Weights of a small audio-text matching model.
Training: adamw at rate 0.00098, 7100 steps, batches of 192.
Data: 39062 training examples, 34.9 epochs.
Rows from block 9 of the audio encoder of a small audio-text matching model, named by matrix and row number. Each number is 128 + 32 x the weight over its row's rms, rounded and kept within 0 to 255. All counts start at 0. Numbers have three digits each.
After each channel's rows are labels from the 100 clips, of 14976, where the channel reaches its highest value: "strongest on" is what is common among them; "lies over" is the class under the peak. Only what is clearly more common there than usual is listed. The data: synthesized solo parts of chorales (CocoChorales).
# c30: last pointwise conv (encoder.blocks.9.c3.0.weight, 128x128x1), inputs 0-127

c30.98:154112131121162102134154118143143103107094113163112128139173106146107165116110178162138090117126123179157090101168159093113133080137096135133139139079136120107156096115131158090135141164119081133170079211088127095182154144189113133089092116135209136158125196108079101091176160125139157106089081099133133087111124133085110112084133078190176108099072139182147143175198179145150157099090
strongest on: viola; note D#4; note F4; note E4
lies over: silence

c30.54:098133093088132177181143097140123143096139127105091122100169133162162109137149153164136101100127173191163119117134096149144136086080097171103202122101134186131169146143114097109108075092164072178151085207163119105138075119166133096064161146176126129145122171131125094135173123154095076124085159108153134108193149144118128126116162107172192177145152182126151165131177111171125159141172
strongest on: viola; note D#4; note E4; note F4
lies over: silence

c30.39:079182119145138106174131134172157144152155081127100121120143139167080106147109122167151195153114093166129127163152103108119123120158084173146139160087136190113144136126128111165153068167173075134195133197112122135146081100133155124153138132123182093106171121097163133164132077140145109098147088069157119141099135127139157146100173093201170093157137087114110180121152190189081076101177
strongest on: viola; note D#4; note D4; note F4
lies over: silence

c30.100:155178175112100091112108163117151119133145108157170126177134157111104080090164099094135196149109097159116094070151160171147175189148112157134185098139128179114141145120138099102101125107129126154153166106191110147157124142140156146116167171154136142106206146100073113154146120104115143173082109167154209139122203137121148108123146177133169103189108100114100136126135140161149051066175
strongest on: violin; note C5; note A#4; note B4
lies over: C5; B4

c30.94:164119152088201083170123224190158146131124104114073164142140150128128080167107129140099076142130101150123165149077118146109089133097089127163192145094162168126141154173111157076172138111154141164121126123139195156191151084161120152108132161152179112100166138146126141102138163149133121137146109169134127184133169189174166131098117108191197171084140106179143116171137135112126115115149
strongest on: viola; note D#4; note E4; note F4
lies over: silence

c30.122:133164149112100112134152184120161092105110134138091138095157146173126103095147096151083126172108118185177088185154133159138174146118127188194177124127157117153156172094105150150145137126182090091188096185152129139160106077154097123086111183140132145155097191149132093101118140094099105141133142074079105142143135126070101180125163150171176175111109155139147155185198186118155161142112
strongest on: viola; note D#4; note F4; note E4
lies over: silence

c30.60:143117138147111096181092150191141121145108107143180135085166114181097140169060155149078096135175142164153081146139162102109167087138111184115138104154112157103195076103116152149171130102127136100135086148147099152157103160174134140176111185145137127105134139130159086142190085123136072135106154102070101080120135132144086106127161146129172075067131134173097164135124202180151094071114
strongest on: viola; note D#4; note F4; note E4
lies over: silence

c30.73:158121146150187080097186106120180138167092165172120122139100178183113125171125101102102099058135105108094172107119183077177100183153106091149096139176092120142119129077071164124092098144120103118104142094115124087100085186146113138175086143140146095110117103154176085092168117111099138118162157108153147090149081181145119137125093149093118143105143086167161171188143157160104066111151
strongest on: tuba; note G3; note A3; note F3
lies over: G3

c30.16:162160189123152168130109145114090104138115131129106139163115162146114082171123087147120218116114159099120116118147129108159144165175121132120140164134118131175092168144199082078151136103130170189117141114158163076130136126126182111112111155138132090149229152097141111157109091122095128204169193113184090145170180115160161153102179078141164110156167164107092094116146106179126149115143
strongest on: violin; note C#5; note C5
lies over: C#5

c30.105:140152141175096118160172109077140222130088169151116122132096123119151145157145107108076171102143160094094169114076143121190127133201222131117139143155102171166162099099080091162185160182092086104085100144104122131175096179198128146155099142133140102131167130190148139134112111221156113151126169094119156106123128105142153140126140151104128154139100146162160109132162156100128111109129
strongest on: tuba; note G3; note A3; note F3
lies over: G3

c30.68:108115092159137144176149096088148144164106104190102127117113104182153099190089132203163158165063110129178107149148104105096138097142097181163166133128135114139166155078122086100112148101094140090188076196093104112141079132179113168174157181150181159147157106101135115134122144095094070143133104148126144084101090168113122123092144101152113098060112161159162138119189164114137089129125
strongest on: viola; note D#4; note E4; note F4
lies over: silence

c30.96:156156091128165079142113184104096186154158139155141183131192151107154132118074091106078076132133127177131125185175160150121112079128151160149164081070128147157152123086141133148136127091172167127166157165189111173142118126161132132106157158187181167124173181122152150108110151157127167142158120177188162134154133154171071137118130164107118100138126188173142181128164176172146097125124
strongest on: viola; note D#4; note E4; note F4
lies over: silence

c30.42:147165199128103113127154103182116092070111090173122157092183102150155160112125087093181158145149150152153093151137147083130175123130116196135185097132144167123153089089181135162155138141124076179181116149162079124134117122142142162112148148196165122140162130133100141099196120138146119155116104168136113093145185174168080110099108153167182130157140117199140125141196173131078156110112
strongest on: viola; note D#4; note F4; note E4
lies over: silence

c30.36:125115150108147091152115122151113131149106122159087166114159100130149138155078138131130159095068105125187163092127107091114135111170145197123155161115100120160160136177124100073124154140080077103181109198093134114176143135159091095149114158172127165130137164144129149119143149161105156107074138100070153160133127143083114084104154162196191072117097118171179178183208140162089091147162
strongest on: viola; note D#4; note F4; note E4
lies over: silence

c30.125:164162163118194152135150145078197156101107106176129133162144115172162143158208084165121127194105103092154148137097133130198133143178132107112143128102146194075079100081181100140139135197141109107123122154097097136175091158143120123158134155148140125128182147132094141159136101133094197164116132103135132099111112148096192143198138070119082139140124111115175100144115187077132135129155
strongest on: tuba; note G3; note F3; note A3
lies over: G3

c30.40:081157129150147158168114160133165096088125152139119098070169134124089141162152122175170169154110176117173143138183150162135132093092124167168162135139074131135140097064131110159157152109112084120190108126139112082157142100153085095113128154165189126095172185137130151085179129139086119093174179120129152131166174121165088107085191119199149135168099148124155154118193121201141160116104
strongest on: viola; note D#4; note D4; note E4
lies over: silence

c30.23:175070111091155097197096093189148123174124116177161096105147155123169135153173159095160149136112098158133095115111142117101102160142085184164158117162126188134124113153116105114149104131135138080118079168122133135125083134164097158107127194183152116163158158127083069086182106112132102148098128111140130105114125179104098122122166125204156181112150168158110142180117180180058138172084
strongest on: viola; note D#4; note F4; note E4
lies over: silence

c30.43:164159104142162112146165107119111198131136075157132178100200141156176109176085136127138115139096130171140166175125072158133183129100106178205154100108110126099145185141172138108153124119124141129181112161119088150130121118099140084087141138143174155076126143129088101121145122125125172119119157168149138146073075186095174159154190091129135184186169082102104181186101115153119147151140
strongest on: viola; note D#4; note E4; note F4
lies over: silence

c30.121:128095188104054148119157088167117138097061137070158154125176128142110125133188109110123068158088077129124155121081089093135155111127146160173180088150086097134133128155097120104161135134109078090193088178127092156132080131114156088096094180149142100093166126153160164147143133154146138072123156063088113099104104155118127173173166121172154096080112146130106173194139171156141132118136
strongest on: viola; note D#4; note E4; note F4
lies over: silence

c30.109:099154137152125143124121167094081140118119121134112143167105161068082139113135111089178175131083165136120117146157157141062148110137118081085163134132135166151065142107189111127118173117142175197122169104094156097142182116122125103102142117087172145101195136109123146177111152094194191206113169191208128124157141112152089120115147081076166138142101156167148071106110150123116093122125
strongest on: violin; note C#5; note C5
lies over: C#5

c30.79:143116086160104143108160159184162153158132125173075139096167174192074154157141134184104173138144134119121167111079148097114182117146070128127134144149140130118198105082123096110170155162151121095189136146157164100173107160145144124144145093180153102094159120134134143090154107151094072127130139130091158103108171118142137138117073087128169133083089144186163119175205174166128105069184
strongest on: viola; note D#4; note F4; note E4
lies over: silence

c30.48:098151112119134081133122126174106134156112158112130111112187162140137101169084120129106139124104136199169121126145106134090196125128096169204138093095129105142198190148107122086187070136160108131217141175147111157145121151132087135118159098171116134148158197089141105084196118166146077131096143103102081056110147160140116140153124155132172157103149114184137187131129153123110127072131
strongest on: viola; note D#4; note F4; note E4
lies over: silence

c30.110:173104197172144065111167116103090172126114100168157109138170164112169059144114136124112136111112110106128108113103164147126147133134120118129119139143145086171183164100086130131156109144094160150164061094150122141124097182178122119174094112140103074133143172177196076184151074139163149102112156073143091141120139096150128092137158104116086165159143114125143218197179130102089112116161
strongest on: tuba; note G3; note F3; note A3
lies over: G3