python train.py --model="audio-text matching model" --dataset="synthesized solo parts of chorales (CocoChorales)" --train_examples=39062 --time_shift_ms=50 --n_mels=40 --hop_length=160 --input="log_mel" --spec_augment=false --win_length=512 --encoder_arch="ecapa_tdnn" --encoder_norm="batchnorm" --encoder_activation="celu" --encoder_depths=[12] --encoder_kernel_size=3 --encoder_stem="single" --encoder_widths=[128] --fusion="prefix" --tokenizer="word" --vocab_size=56 --fusion_encoder_width=192 --fusion_encoder_layers=7 --fusion_encoder_norm="rmsnorm" --fusion_encoder_norm_position="pre" --fusion_encoder_activation="gelu" --fusion_encoder_mlp_ratio=4 --fusion_encoder_head_dim=32 --fusion_encoder_fused_qkv=false --fusion_encoder_bias="all" --fusion_encoder_qk_norm=true --fusion_encoder_parallel_block=false --fusion_encoder_dropout=0.1 --fusion_encoder_inner_norm=false --fusion_encoder_drop_path=0.05 --fusion_encoder_positions="learned" --fusion_encoder_connector="linear" --init="xavier_uniform" --residual_init="zero_last" --optimizer="adamw" --learning_rate=0.00098 --beta1=0.9 --beta2=0.999 --eps=1e-06 --max_grad_norm=5.0 --max_steps=7100 --batch_size=192 --epochs=34.9 --lr_schedule="cosine" --final_lr_fraction=0 --warmup_steps=140 --weight_decay=0.3
Rows from block 3 of the audio encoder of a small audio-text matching model, named by matrix and row number. Each number is 128 + 24 x the weight over its row's rms, rounded and kept within 0 to 255. All counts start at 0. Numbers have three digits each.
After each channel's rows are labels from the 100 clips, of 14976, where the channel reaches its highest value: "lies over" is the class under the peak. Only what is clearly more common there than usual is listed. The data: synthesized solo parts of chorales (CocoChorales). In brackets: how many of the 100, against the usual share in percent.
# c30: last pointwise conv (encoder.blocks.3.c3.0.weight, 128x128x1), inputs 64-127

c30.86:110157178171147124115172125116116125157123132130113120124139120110124185113138138180136172110128124132157132106143128126127142156119172146141115140113140125137140136136106113153117117155147117
lies over: F#4 (64 vs 3.1)

c30.23:135162102073097123140139136126158127122113134113156085117129153121101144110131154114149120152133113102136127127128152133152146150116107113141135150121135140120171117130094126132128161119124131
lies over: C#5 (64 vs 3.6)

c30.20:113124123092164117079114122138114136088110114109143143102128160158123110129118101117116129081126145085073094101087148124164106110162064146098160109104130144133146151111136088112108171142140110
lies over: D#4 (57 vs 4.1); E5 (30 vs 2.6)

c30.69:128144127162156102102144133144148095121128094177118158143108147109150139127109087110153135085146118104134085151113111117156116091112099152085135105081155159128154109117098119115093142133097157
lies over: G4 (33 vs 2.8); A4 (32 vs 3.6)

c30.6:151141157162152095141139113087137139156150114109124168117111121104106158139102107116116105137116117130149136156135095153153119159112112141138066145143140154160148145123119162120104086101131141
lies over: F#4 (83 vs 3.1)

c30.46:097115117098118123156127105149124140106124130149086130151078137124096115165119119105104147141132073153116112109098092111149134111130142123145122150105140100106124174170121181117138105148099152
lies over: G3 (27 vs 1.7)

c30.41:095140132088140142116132115151099135106103145113120105152143123110146130158114119144107147101131130138132139123134132105139144110144168136152115103110110099109125151118141127084131142076097130
lies over: C4 (37 vs 3.2)

c30.75:116116121120109088153126146147119142132125115092161147154103134109136107140155124106120139152157140135147155111179163152153095109088104127156097152140158140143098089102077145136096098129121132
lies over: C5 (79 vs 3.9)

c30.127:113132141090136097129111134151139124105135103140144107130100152131123145147107140128164120134150133166108152115147125127152143184113169116141139111109145144166102117165102108101104133118120102
lies over: C5 (42 vs 3.9); C#5 (37 vs 3.6)

c30.44:117167127121157104099140135149108099123125131104124153111149112116094157070126103144132136106164111125114110115116137102105108132162108160106122150120085126121133120111143092150126149129155120
lies over: F4 (94 vs 3.3)

c30.107:111149146141123105161092153158084155162112094158116123118104120143117154161089147130112133133146105127110137144132152130142134109121121112122129095114160154127107149149099120119137108162100145
lies over: F#4 (94 vs 3.1)

c30.80:165130135166141119139098139110114155140135096176121116152115100137137078167101131134092156142106139142116105132173152130107161143139186134180129116097107132111122133153114145144145126145092139
lies over: G3 (45 vs 1.7)

c30.17:147129145155159098133133113134150127154101130094141134140125173183133138133140126114134080127117150127152099126139131130155096121134119110130141114139163104144141107119144153107089152126133131
lies over: D3 (59 vs 0.9)

c30.39:115085166155155122132144176146099107136147185136124136158160120095133137133152107114119174161097142136157171142171123159093144108113132133113123137184144096118105160129122135132103122105153132
lies over: silence (100 vs 12.1)

c30.14:179093162142123162144140096112174108102128133131126099136127152142135110115137158111109155125090118125124104164109113118151121170133160151163140123099119066097099108141144135124120164154153167
lies over: C#5 (66 vs 3.6); D5 (34 vs 2.9)

c30.96:095173145139128132161102110115075135146097096127119178119122116125117107089074110130096094091162124101109123136131094131108137098153093121122095131144148156116140160155124117153129090138117118
lies over: A#4 (65 vs 4.1); A4 (30 vs 3.6)

c30.66:158107151106182148140132123143147151125089156170104151120108138116100145136138132147125128103133082140142153109092097131154118122099091177153108086116066106095078103138166097122124156092119143
lies over: C4 (55 vs 3.2); B3 (37 vs 2.8)

c30.73:132111128142151107123132113102137137171156096123127095142147094141136119161124109133156114128127144100103098145098137131149099137147113140123167119083179119124169098115096105151144162173114146
lies over: F#3 (41 vs 1.4); D3 (36 vs 0.9)

c30.78:161151132123113132132143108143104101123121114090165127112146144102139121130133125128090105144097163127116098140112127149109122119113144140133143131111132163126174148128133092127153119130137139
lies over: C#5 (70 vs 3.6); D5 (29 vs 2.9)

c30.13:123102160153111115105145105138090119115123101109127154107116121114088097119098108147120098100159130166106092131143155084106120105171141096102108135119158170136104127117106140123116143110078118
lies over: A#4 (76 vs 4.1)

c30.48:153121097172118132111100124143117106156094146134135135130118135136122178140152113140121124106171133140118134139156081159146182096144143160117129128162138174145169165135106154146141089112120121
lies over: F#4 (56 vs 3.1); G4 (34 vs 2.8)

c30.113:116146121124099116174125091167127093101144131143111141153132100081112141087126139114105108126141105125151094144121094144126123123133123098165157102155136100152152122129109159120156122103125103
lies over: G3 (45 vs 1.7)

c30.120:099148142135133134157140148148101166160155143148136114116144081093156105098097130101151124130144123128158148117109151124138162120105157127163153163113117175099142149121110165117118127169105095
lies over: F3 (26 vs 1)

c30.119:145145148112084118156121105138142152148111131137124110109160117143144102155148132148162117114114105149147129116145144111111109162108110094127118095163152101133102104166133116143151095146100106
lies over: C#5 (50 vs 3.6); C5 (31 vs 3.9)

c30.84:163124147145111140141108093149132107136113090105142120124117132117128139167172149152120099136104119106119101093135097158112104124148157119130146112086126091145157112144114156105112110091144141
lies over: C#5 (65 vs 3.6); D5 (33 vs 2.9)

c30.108:123125147171117114120185093081138116184136141115105166146098130186125127127143124165152109115158162123141152142153149102086111140149109131118114125147134113156158132139092125150128154142146174
lies over: D3 (69 vs 0.9)

c30.85:134117103150083154131143167115128143131168165131174126142137120136173105096124138170116132159147143122162132101163111144097140142088138124146143150170146113109132111150173109132162136154174145
lies over: silence (80 vs 12.1)

c30.25:131153166105121118125084122157136182110108118145135135146147122131103161098151129149086095141134148101112132096114133136157119128135104128100167102108118123156120149128143110125132161126162136
lies over: F4 (61 vs 3.3); F#4 (35 vs 3.1)

c30.90:102164123110167124130133110138085114140132142141120103137095102090155130111110125133106116111116111156123108131129112097105134135151118089122103140171167166146110089119106114121133148113109108
lies over: A#4 (94 vs 4.1)

c30.52:106177145135155118124105121089145145127124109099135128112121107155169137105132114157144097100140113165113130108125129142143155107160167127119137107159133156155148134124125132164154148123138126
lies over: F#4 (84 vs 3.1)

c30.110:154096113149135108087127117129173156134128121085130122126152153183150141135156117155148093093142175108122127174136148111101099091123099153129161103123159132155163120063133111117095132160139131
lies over: G3 (50 vs 1.7); F#3 (28 vs 1.4)

c30.53:151154189145150114130150129122127180092166138152147124142094128155106090123126158151174132139150133133106156144116107110128083146097141091137145146111155132116146110139142132100133121104118141
lies over: C4 (54 vs 3.2)

c30.4:142166149122132147125112102114130136147116160106128102118118140135120188111143119148116156114150117137111167120136133150108129110155151127140130109093142152118146139134132130124103098154133098
lies over: F#4 (72 vs 3.1)

c30.112:104088136155079100141095152130090127164153091163158117121107090103118052131115130157126119140139129149128125136140153116133124148154130111156099116100076107151110156153127173134124093135103122
lies over: D3 (27 vs 0.9)