Weights of a small audio-text matching model: encoder depths [12].
Rows from block 8 of the audio encoder of a small audio-text matching model, named by matrix and row number. Each number is 500 + 25 x the weight over its row's rms, rounded and kept within 0 to 999. All counts start at 0. Numbers have three digits each.
Before each channel's rows are labels from the 100 clips, of 14976, where the channel reaches its highest value: "peak on" is the class under the peak. Only what is clearly more common there than usual is listed. The data: synthesized solo parts of chorales (CocoChorales).
# c30: last pointwise conv (encoder.blocks.8.c3.0.weight, 128x128x1), inputs 64-127

peak on: A#3; D3
c30.114:543510504485477520513561476497502531531489507533486489493481525507489528480490524511473511514539466470497465490523465500468490480488490514511491479482497523499473537528454474466466494501519455

peak on: G3
c30.105:499519489496499476521496522513540496550502537523538489516542489486492505515470493474488509495486526489514518505485505523536503526479497497529488528475538507521506523548513538485542457490560519

peak on: D#5; D5
c30.118:505515484465487483488534493506508478478537483477536495475486514542484488492495510553469500489521515473539488499504483509481499474492498469511504543553465527486524534491452486478504563471483486

peak on: D5; C5
c30.37:474494502507530482477519486481469467522492489506532534504504477561499506494539529539484523507483530509517494558503515495514486519500529482462472475496473492488528479522535508578479510518515521

peak on: D#5; D5
c30.97:491460540480477493526483474515538476516526481481535539477489510489528495469534547524541523529508510491503495493514475538522531482499484516486483507488464528480534498503525490512487494457462520

peak on: A5
c30.31:472511467524479436462514525453521482476512477510493496499465539494493513470494481458486462485546502530505478469457513480484475501512515518504518507485495479468459524457517506510457481443489527

peak on: D5; D#5
c30.2:544482533498504468502496469506509474510527497468525500497488513553461491475510542496493487527534522538523533495492481500483482524453520463483518511514527479523466525525537498546512547479488483

peak on: D#5
c30.23:494542505479489463488509490505536496546481541517523499497450539491468469494540536509537518494512516525508483480502498485537475441474546474467502504494493502486513514504532481473486491507517491

peak on: silence
c30.39:461487478503574503523499495517556495495483539503537549523475499522489533487504507477516473497456524489477479481512479536468507477522483501497495500508476481490518519517507464515488526499514486

peak on: D3; G3
c30.34:508492498495530542494529458547490530496541480537492528447519516525494553520488460479483536491511471469490483470525493503483473497540467481522508497478467532471470539547459478465523503542502495

peak on: D#5; D5
c30.76:519537496484469472499450498516527475476502469497529494503499526511527465474490554486493509511514505495485508523474485504517531488474524484520536476533502489518528476494494482512472490523498503

peak on: silence
c30.30:470495511510508462504485518505484479505503509492512526471484516510537457473477520476500503552528501478509514471480463526514517443529527548464492521526476497521488502476506465467521521505490491

peak on: G3
c30.29:506498469516503535515494481493524515548486460534531461483490484501505497523455511471505520514492476523481520492536500466493495458462471478541482546466488540501500549528462490511479526522553512

peak on: D#5
c30.63:521489520542519531521513482523506470457490494496552496486532488523466511489507528507490473515518512523524519490482458546499461455545510481491499493525482531496524517507487475531507514506456519

peak on: silence
c30.107:466477522508508486551477480492524522527520528502516511468545533471507524525487516507512483508500517501463464460487473511533515518520493521491465527512471524486501498479465500496482455536480478

peak on: silence
c30.54:538514519476564464530508474491522508486501510482498491504475539474535539533481541507496517550546509479492503473468467534490490434532531523514467474485474505536486504526494507529509494529497491

peak on: G3
c30.62:500542485510518525475492467519549485544471477502520483500500526462516534526521539496492484486529519547501541495493500473542552501526496520496502538473507518491516518544499521519524488497490533

peak on: silence
c30.109:474487492522538492531478532503518492476500569477523488509523515481532520468492470469501519503519522496525505469508513568493494510548477532471484488465497509497492531475472474513521486527505466

peak on: B4
c30.112:466521449513487463516504444488505502489505470500455460466495497510468529519471503455495483496473455470497491496470512452470532541473482479471544506469516473499471469524493539531477457484511511

peak on: A3
c30.88:475525517470501516543450503464500472485533488459486513507507472524508496488546503533536507468485485495521500508526482520504554546523485488462538496513491476527507519481492522480531465506482508

peak on: D#5
c30.75:535498543521526471520517496499521520482489493478512544471518539512463515494546552543506471518507518495530469514511491537473530460501496480457538494487521542522494532496517528540490510500507536

peak on: D#5; D5
c30.49:542487524509468484495484524462518490495456512503521501486459550527465455476536510491539486545469523544512541481502480467485494493513483498531509534482508493524503517496499465523467489449541526

peak on: silence
c30.60:465508481515529504548472506514535526496514511493546503505497489484486517487496487512518531529483488540474496495466533515542464456509456515487470503507492536526508551515512505475478515496516457

peak on: D3; G3
c30.86:501481513469466497536542508474487502511514538560480525460507520504502530471518512494501561484507475516522524495492472531497506466482493477484480481483476536516525548517525521486492504567492480

peak on: G3
c30.83:476555478467497527489461488490490521534504493509508490516460491461473518470530519499485488482519486544509534517484514488490512518497473476494532479535513468509522499517544477468484517497500467

peak on: D#5; D5
c30.71:542492526472521499517465500508508506508517470530481487505459513558471457493492541511534509536520498550502536539493494479489526538487539502477540478468504509554543485511511534557479523522517502

peak on: D3; G3
c30.79:498487497503515497527521470500468522496477561553469503515506480498496525488498470490479515501500481449495469464504481531476471504517513499506492501478494549549506517499508480460478493528476456

peak on: D3
c30.38:551505476508480524473537495520474532541502489578480505500505508524484534492455484513530562510484505496500475484492505508497484478462516473494501481507511524473493548527500460477526543534492489

peak on: silence
c30.93:517500506503568509500522493515532509527482507476525541530518473469499509506491454514535492483526474529506547517492529521489485514528451503490511516511504514468497535510515470520505479465547489

peak on: G3
c30.13:474534492538486465501555477495500499533515539468499501529507493493520510498479503513492506480483508473538552490543538525537526468523467472502498506516540525485502504513487492517485503484565475

peak on: silence
c30.24:476495500520521469539473470515494472491516496473538523477476482540468506512472523533513508506472493514477477485490506539486514495499517478471489510474534494478468531470509458492480475467514538

peak on: D5; D#5
c30.26:530490513517474514522458515495496495523477479484505520518500534511495451467539540486528497514526523523510525509514517536534493466542519522492484499512518482513531475508515481527478525494486533

peak on: C5
c30.17:513524488512503466501513512530512508504493480531539513533515490478503462465496508515528489538485498503474503486497519500477480540482548499526526486457469494553522523495553531544473478545517511