From a checkpoint of a small audio-text matching model.
Model: 3.77M parameters, encoder arch ecapa_tdnn, encoder norm batchnorm, encoder activation celu, encoder depths [12], encoder widths [128], fusion encoder width 192, fusion encoder layers 7, fusion encoder norm rmsnorm, fusion encoder activation gelu.
Training: 7100 steps, batches of 192.
Data: trained on synthesized solo parts of chorales (CocoChorales), 34.9 epochs.
Rows from block 3 of the audio encoder of a small audio-text matching model, named by matrix and row number. Each number is 128 + 24 x the weight over its row's rms, rounded and kept within 0 to 255. All counts start at 0. Numbers have three digits each. After the name is the row's rms in percent of the matrix's.
Before each channel's rows are labels from the 100 clips, of 14976, where the channel reaches its highest value: "responds to" is what is common among them. Only what is clearly more common there than usual is listed. The data: synthesized solo parts of chorales (CocoChorales). In brackets: how many of the 100, against the usual share in percent.
# c30: last pointwise conv (encoder.blocks.3.c3.0.weight, 128x128x1), inputs 64-127

responds to: tuba (100 vs 8.9); note G3 (59 vs 6.2); note F3 (36 vs 3.7); note A3 (32 vs 8.6)
c30.91 102:111122104148140125162138124130132103156139131140120151123102123059111143066099105139088158132147121164140143157144080086113177125143150119110125111120108159107142151133118129128128115114100117

responds to: tuba (100 vs 8.9); note G3 (38 vs 6.2); note F3 (37 vs 3.7); note A3 (33 vs 8.6)
c30.24 095:127129152127113122176111156142091167106124106123142124118131098104142108173108118122150152114090123158170161083117165144126149138118194101170108134148099097117137161143111171085104148161152102

responds to: tuba (100 vs 8.9); note F3 (36 vs 3.7); note G3 (34 vs 6.2); note E3 (27 vs 2.7)
c30.18 095:133131137134132086164147152117092181144178151150118146164103134124119108112101172113145129125102129139132138143135122147108171161147184118176135143167169132147145163119146161087160134162140124

responds to: tuba (100 vs 8.9); note F3 (38 vs 3.7); note G3 (38 vs 6.2); note A3 (30 vs 8.6)
c30.56 099:091109169135120132151109162154117176151153150153092088109123112110129106169121141156107097157148131140161133103109164115143171131112190132173084115161122120112134169147138170089122132168106095

responds to: oboe (100 vs 7.3); note G#4 (50 vs 9.5); note F#4 (44 vs 8.4); note G4 (42 vs 7.7)
c30.88 106:164166112143137113110114155149123117153141180144172157167174129135141178101168163157134149143119117121155146133167149147108139144126150108124135116129099152160110152116080132134133159150126119

responds to: horn (61 vs 7.1); bassoon (39 vs 8.3); note D3 (35 vs 2.4); note E4 (35 vs 8.8)
c30.103 095:130133177149101097094110125081116167160125085128141128129150108082140083117112156185144132121120118157108162147153148106123131134147116084109102129136153139137096128157150130125135131120099112

responds to: oboe (93 vs 7.3); note G#4 (48 vs 9.5); note G4 (42 vs 7.7); note F#4 (41 vs 8.4)
c30.116 100:168151168141127107162154173113150175131138134187133123184116144113117111151128160143143148114112118136123157135121110129128132170112174111158094167137104106117121135113155155127129139163130113

responds to: clarinet (100 vs 8.8); note F4 (57 vs 9.1); note F#4 (55 vs 8.4); note E4 (32 vs 8.8)
c30.82 098:085146132118106103128134119158115123127099134131144161093104136118143149099102090144113128097177150086131136121134114143141167095128130125120108160158154163167148159095168095136099134101118124

responds to: tuba (100 vs 8.9); note F3 (37 vs 3.7); note G3 (35 vs 6.2); note E3 (29 vs 2.7)
c30.94 091:117132143128132111182087161143143132089163134112100093168100125078143114140140119118143125141148156189116134149147133105107151111113192142175131109128109119155137144186132139112141152149121124

responds to: bassoon (100 vs 8.3); note D3 (74 vs 2.4); note A3 (44 vs 8.6); note G3 (34 vs 6.2)
c30.34 102:100144165185112093122176112089112155109135132156117154151149122128106077161130118144170116084094145159164158170141124110125082177144157103098146172144132130137138109134138139128158110124161108

responds to: tuba (99 vs 8.9); note G3 (51 vs 6.2); note F3 (40 vs 3.7); note A3 (31 vs 8.6)
c30.117 100:122121088128064107131102107111128150148151097111181080122119147143139106120130142143154125154121141143145134115162110133115182132099118090146140147104120100106099159127148131111137128127158103

responds to: horn (100 vs 7.1); note C#5 (70 vs 9.8); note C5 (49 vs 10.4); note D5 (40 vs 8.1)
c30.89 103:128136106094142164137156144099141112086144106138137094117144138133165145119179118144127160110113120073097109132139126119110115128141101101091105120144138144134126083091117129142119103102143128

responds to: clarinet (100 vs 8.8); note F4 (68 vs 9.1); note F#4 (37 vs 8.4); note D#4 (33 vs 11.1)
c30.72 099:143153163137093119145133112129130156099147124135124163107147135112141166102101144143116125094171129098103101134100115157137103178160100175116151119144097119137141163107156113122150133151116090

responds to: tuba (100 vs 8.9); note G3 (42 vs 6.2); note F3 (41 vs 3.7); note A3 (33 vs 8.6)
c30.74 099:109164148133091095175131123136135175159110124152128120122130125104118169097107126178135143106142167147148146145135142120168187135116142129172149151124130115131162188141162145118157126139118116

responds to: clarinet (100 vs 8.8); note F4 (83 vs 9.1); note E4 (28 vs 8.8); note F#4 (27 vs 8.4)
c30.47 091:141128128128100128118140096079109150089101119151120154101152153140153142129125132109131153163156102156120111163121092135129146126187105107129102128118141119155152177143130083163078141122096162

responds to: horn (100 vs 7.1); note C#5 (75 vs 9.8); note C5 (46 vs 10.4); note D5 (35 vs 8.1)
c30.22 092:125108140159096126135135121158100152145134093148156101139137132094158141113173162098131121159131128151107102100172144108106113133121125123103132102105125158103131155128115093131094128146138126

responds to: clarinet (100 vs 8.8); note F4 (98 vs 9.1); note D#4 (47 vs 11.1); note G4 (25 vs 7.7)
c30.124 098:102153123074155138154138118142105160096087129119145159116146162130112160127104150168101153119152122077145155114153115147141164091154105147141136146106106097144170179110088143132148116127159109

responds to: horn (100 vs 7.1); note A#4 (90 vs 10.5); note C5 (38 vs 10.4); note A4 (28 vs 8.8)
c30.63 099:105119147100115104119148154147120093133134116132133124145129088098115101145143135127096138120115127151162149153166121157133084150117133116124145110141151149120130077134115093170101160153161101

responds to: tuba (100 vs 8.9); note G3 (47 vs 6.2); note F3 (40 vs 3.7); note A3 (33 vs 8.6)
c30.16 098:107129105129101136176122111157090130129119147165154102131147087110117161150098111125140135135126125153156103154114114138143183107147143115139115107107166107157124172178128176124123155134135112

responds to: clarinet (100 vs 8.8); note F4 (81 vs 9.1); note D#4 (32 vs 11.1); note F#4 (26 vs 8.4)
c30.40 092:124111143089100115146139126149105131092113095132141105139116097112147158103123101164128105105114115090151103116147124164159114122147108148105141127131142139146131140154148159133136105137155129

responds to: bassoon (100 vs 8.3); note D3 (59 vs 2.4); note A3 (36 vs 8.6); note F#3 (35 vs 4.9)
c30.0 092:158104165139119135152167111133116110141099155118135103161112106152129127156125153143158152146122162095128144118132156132133145145156147109093127126155141147118133147098133129101098129153108149

responds to: horn (100 vs 7.1); note C#5 (75 vs 9.8); note C5 (48 vs 10.4); note D5 (33 vs 8.1)
c30.70 091:168141124132098158145138098118152148129105140146131107149137105095118152126119154136126118155135136132131109099160132143170152123110129133104135110129149136143114152167150119165138114147117088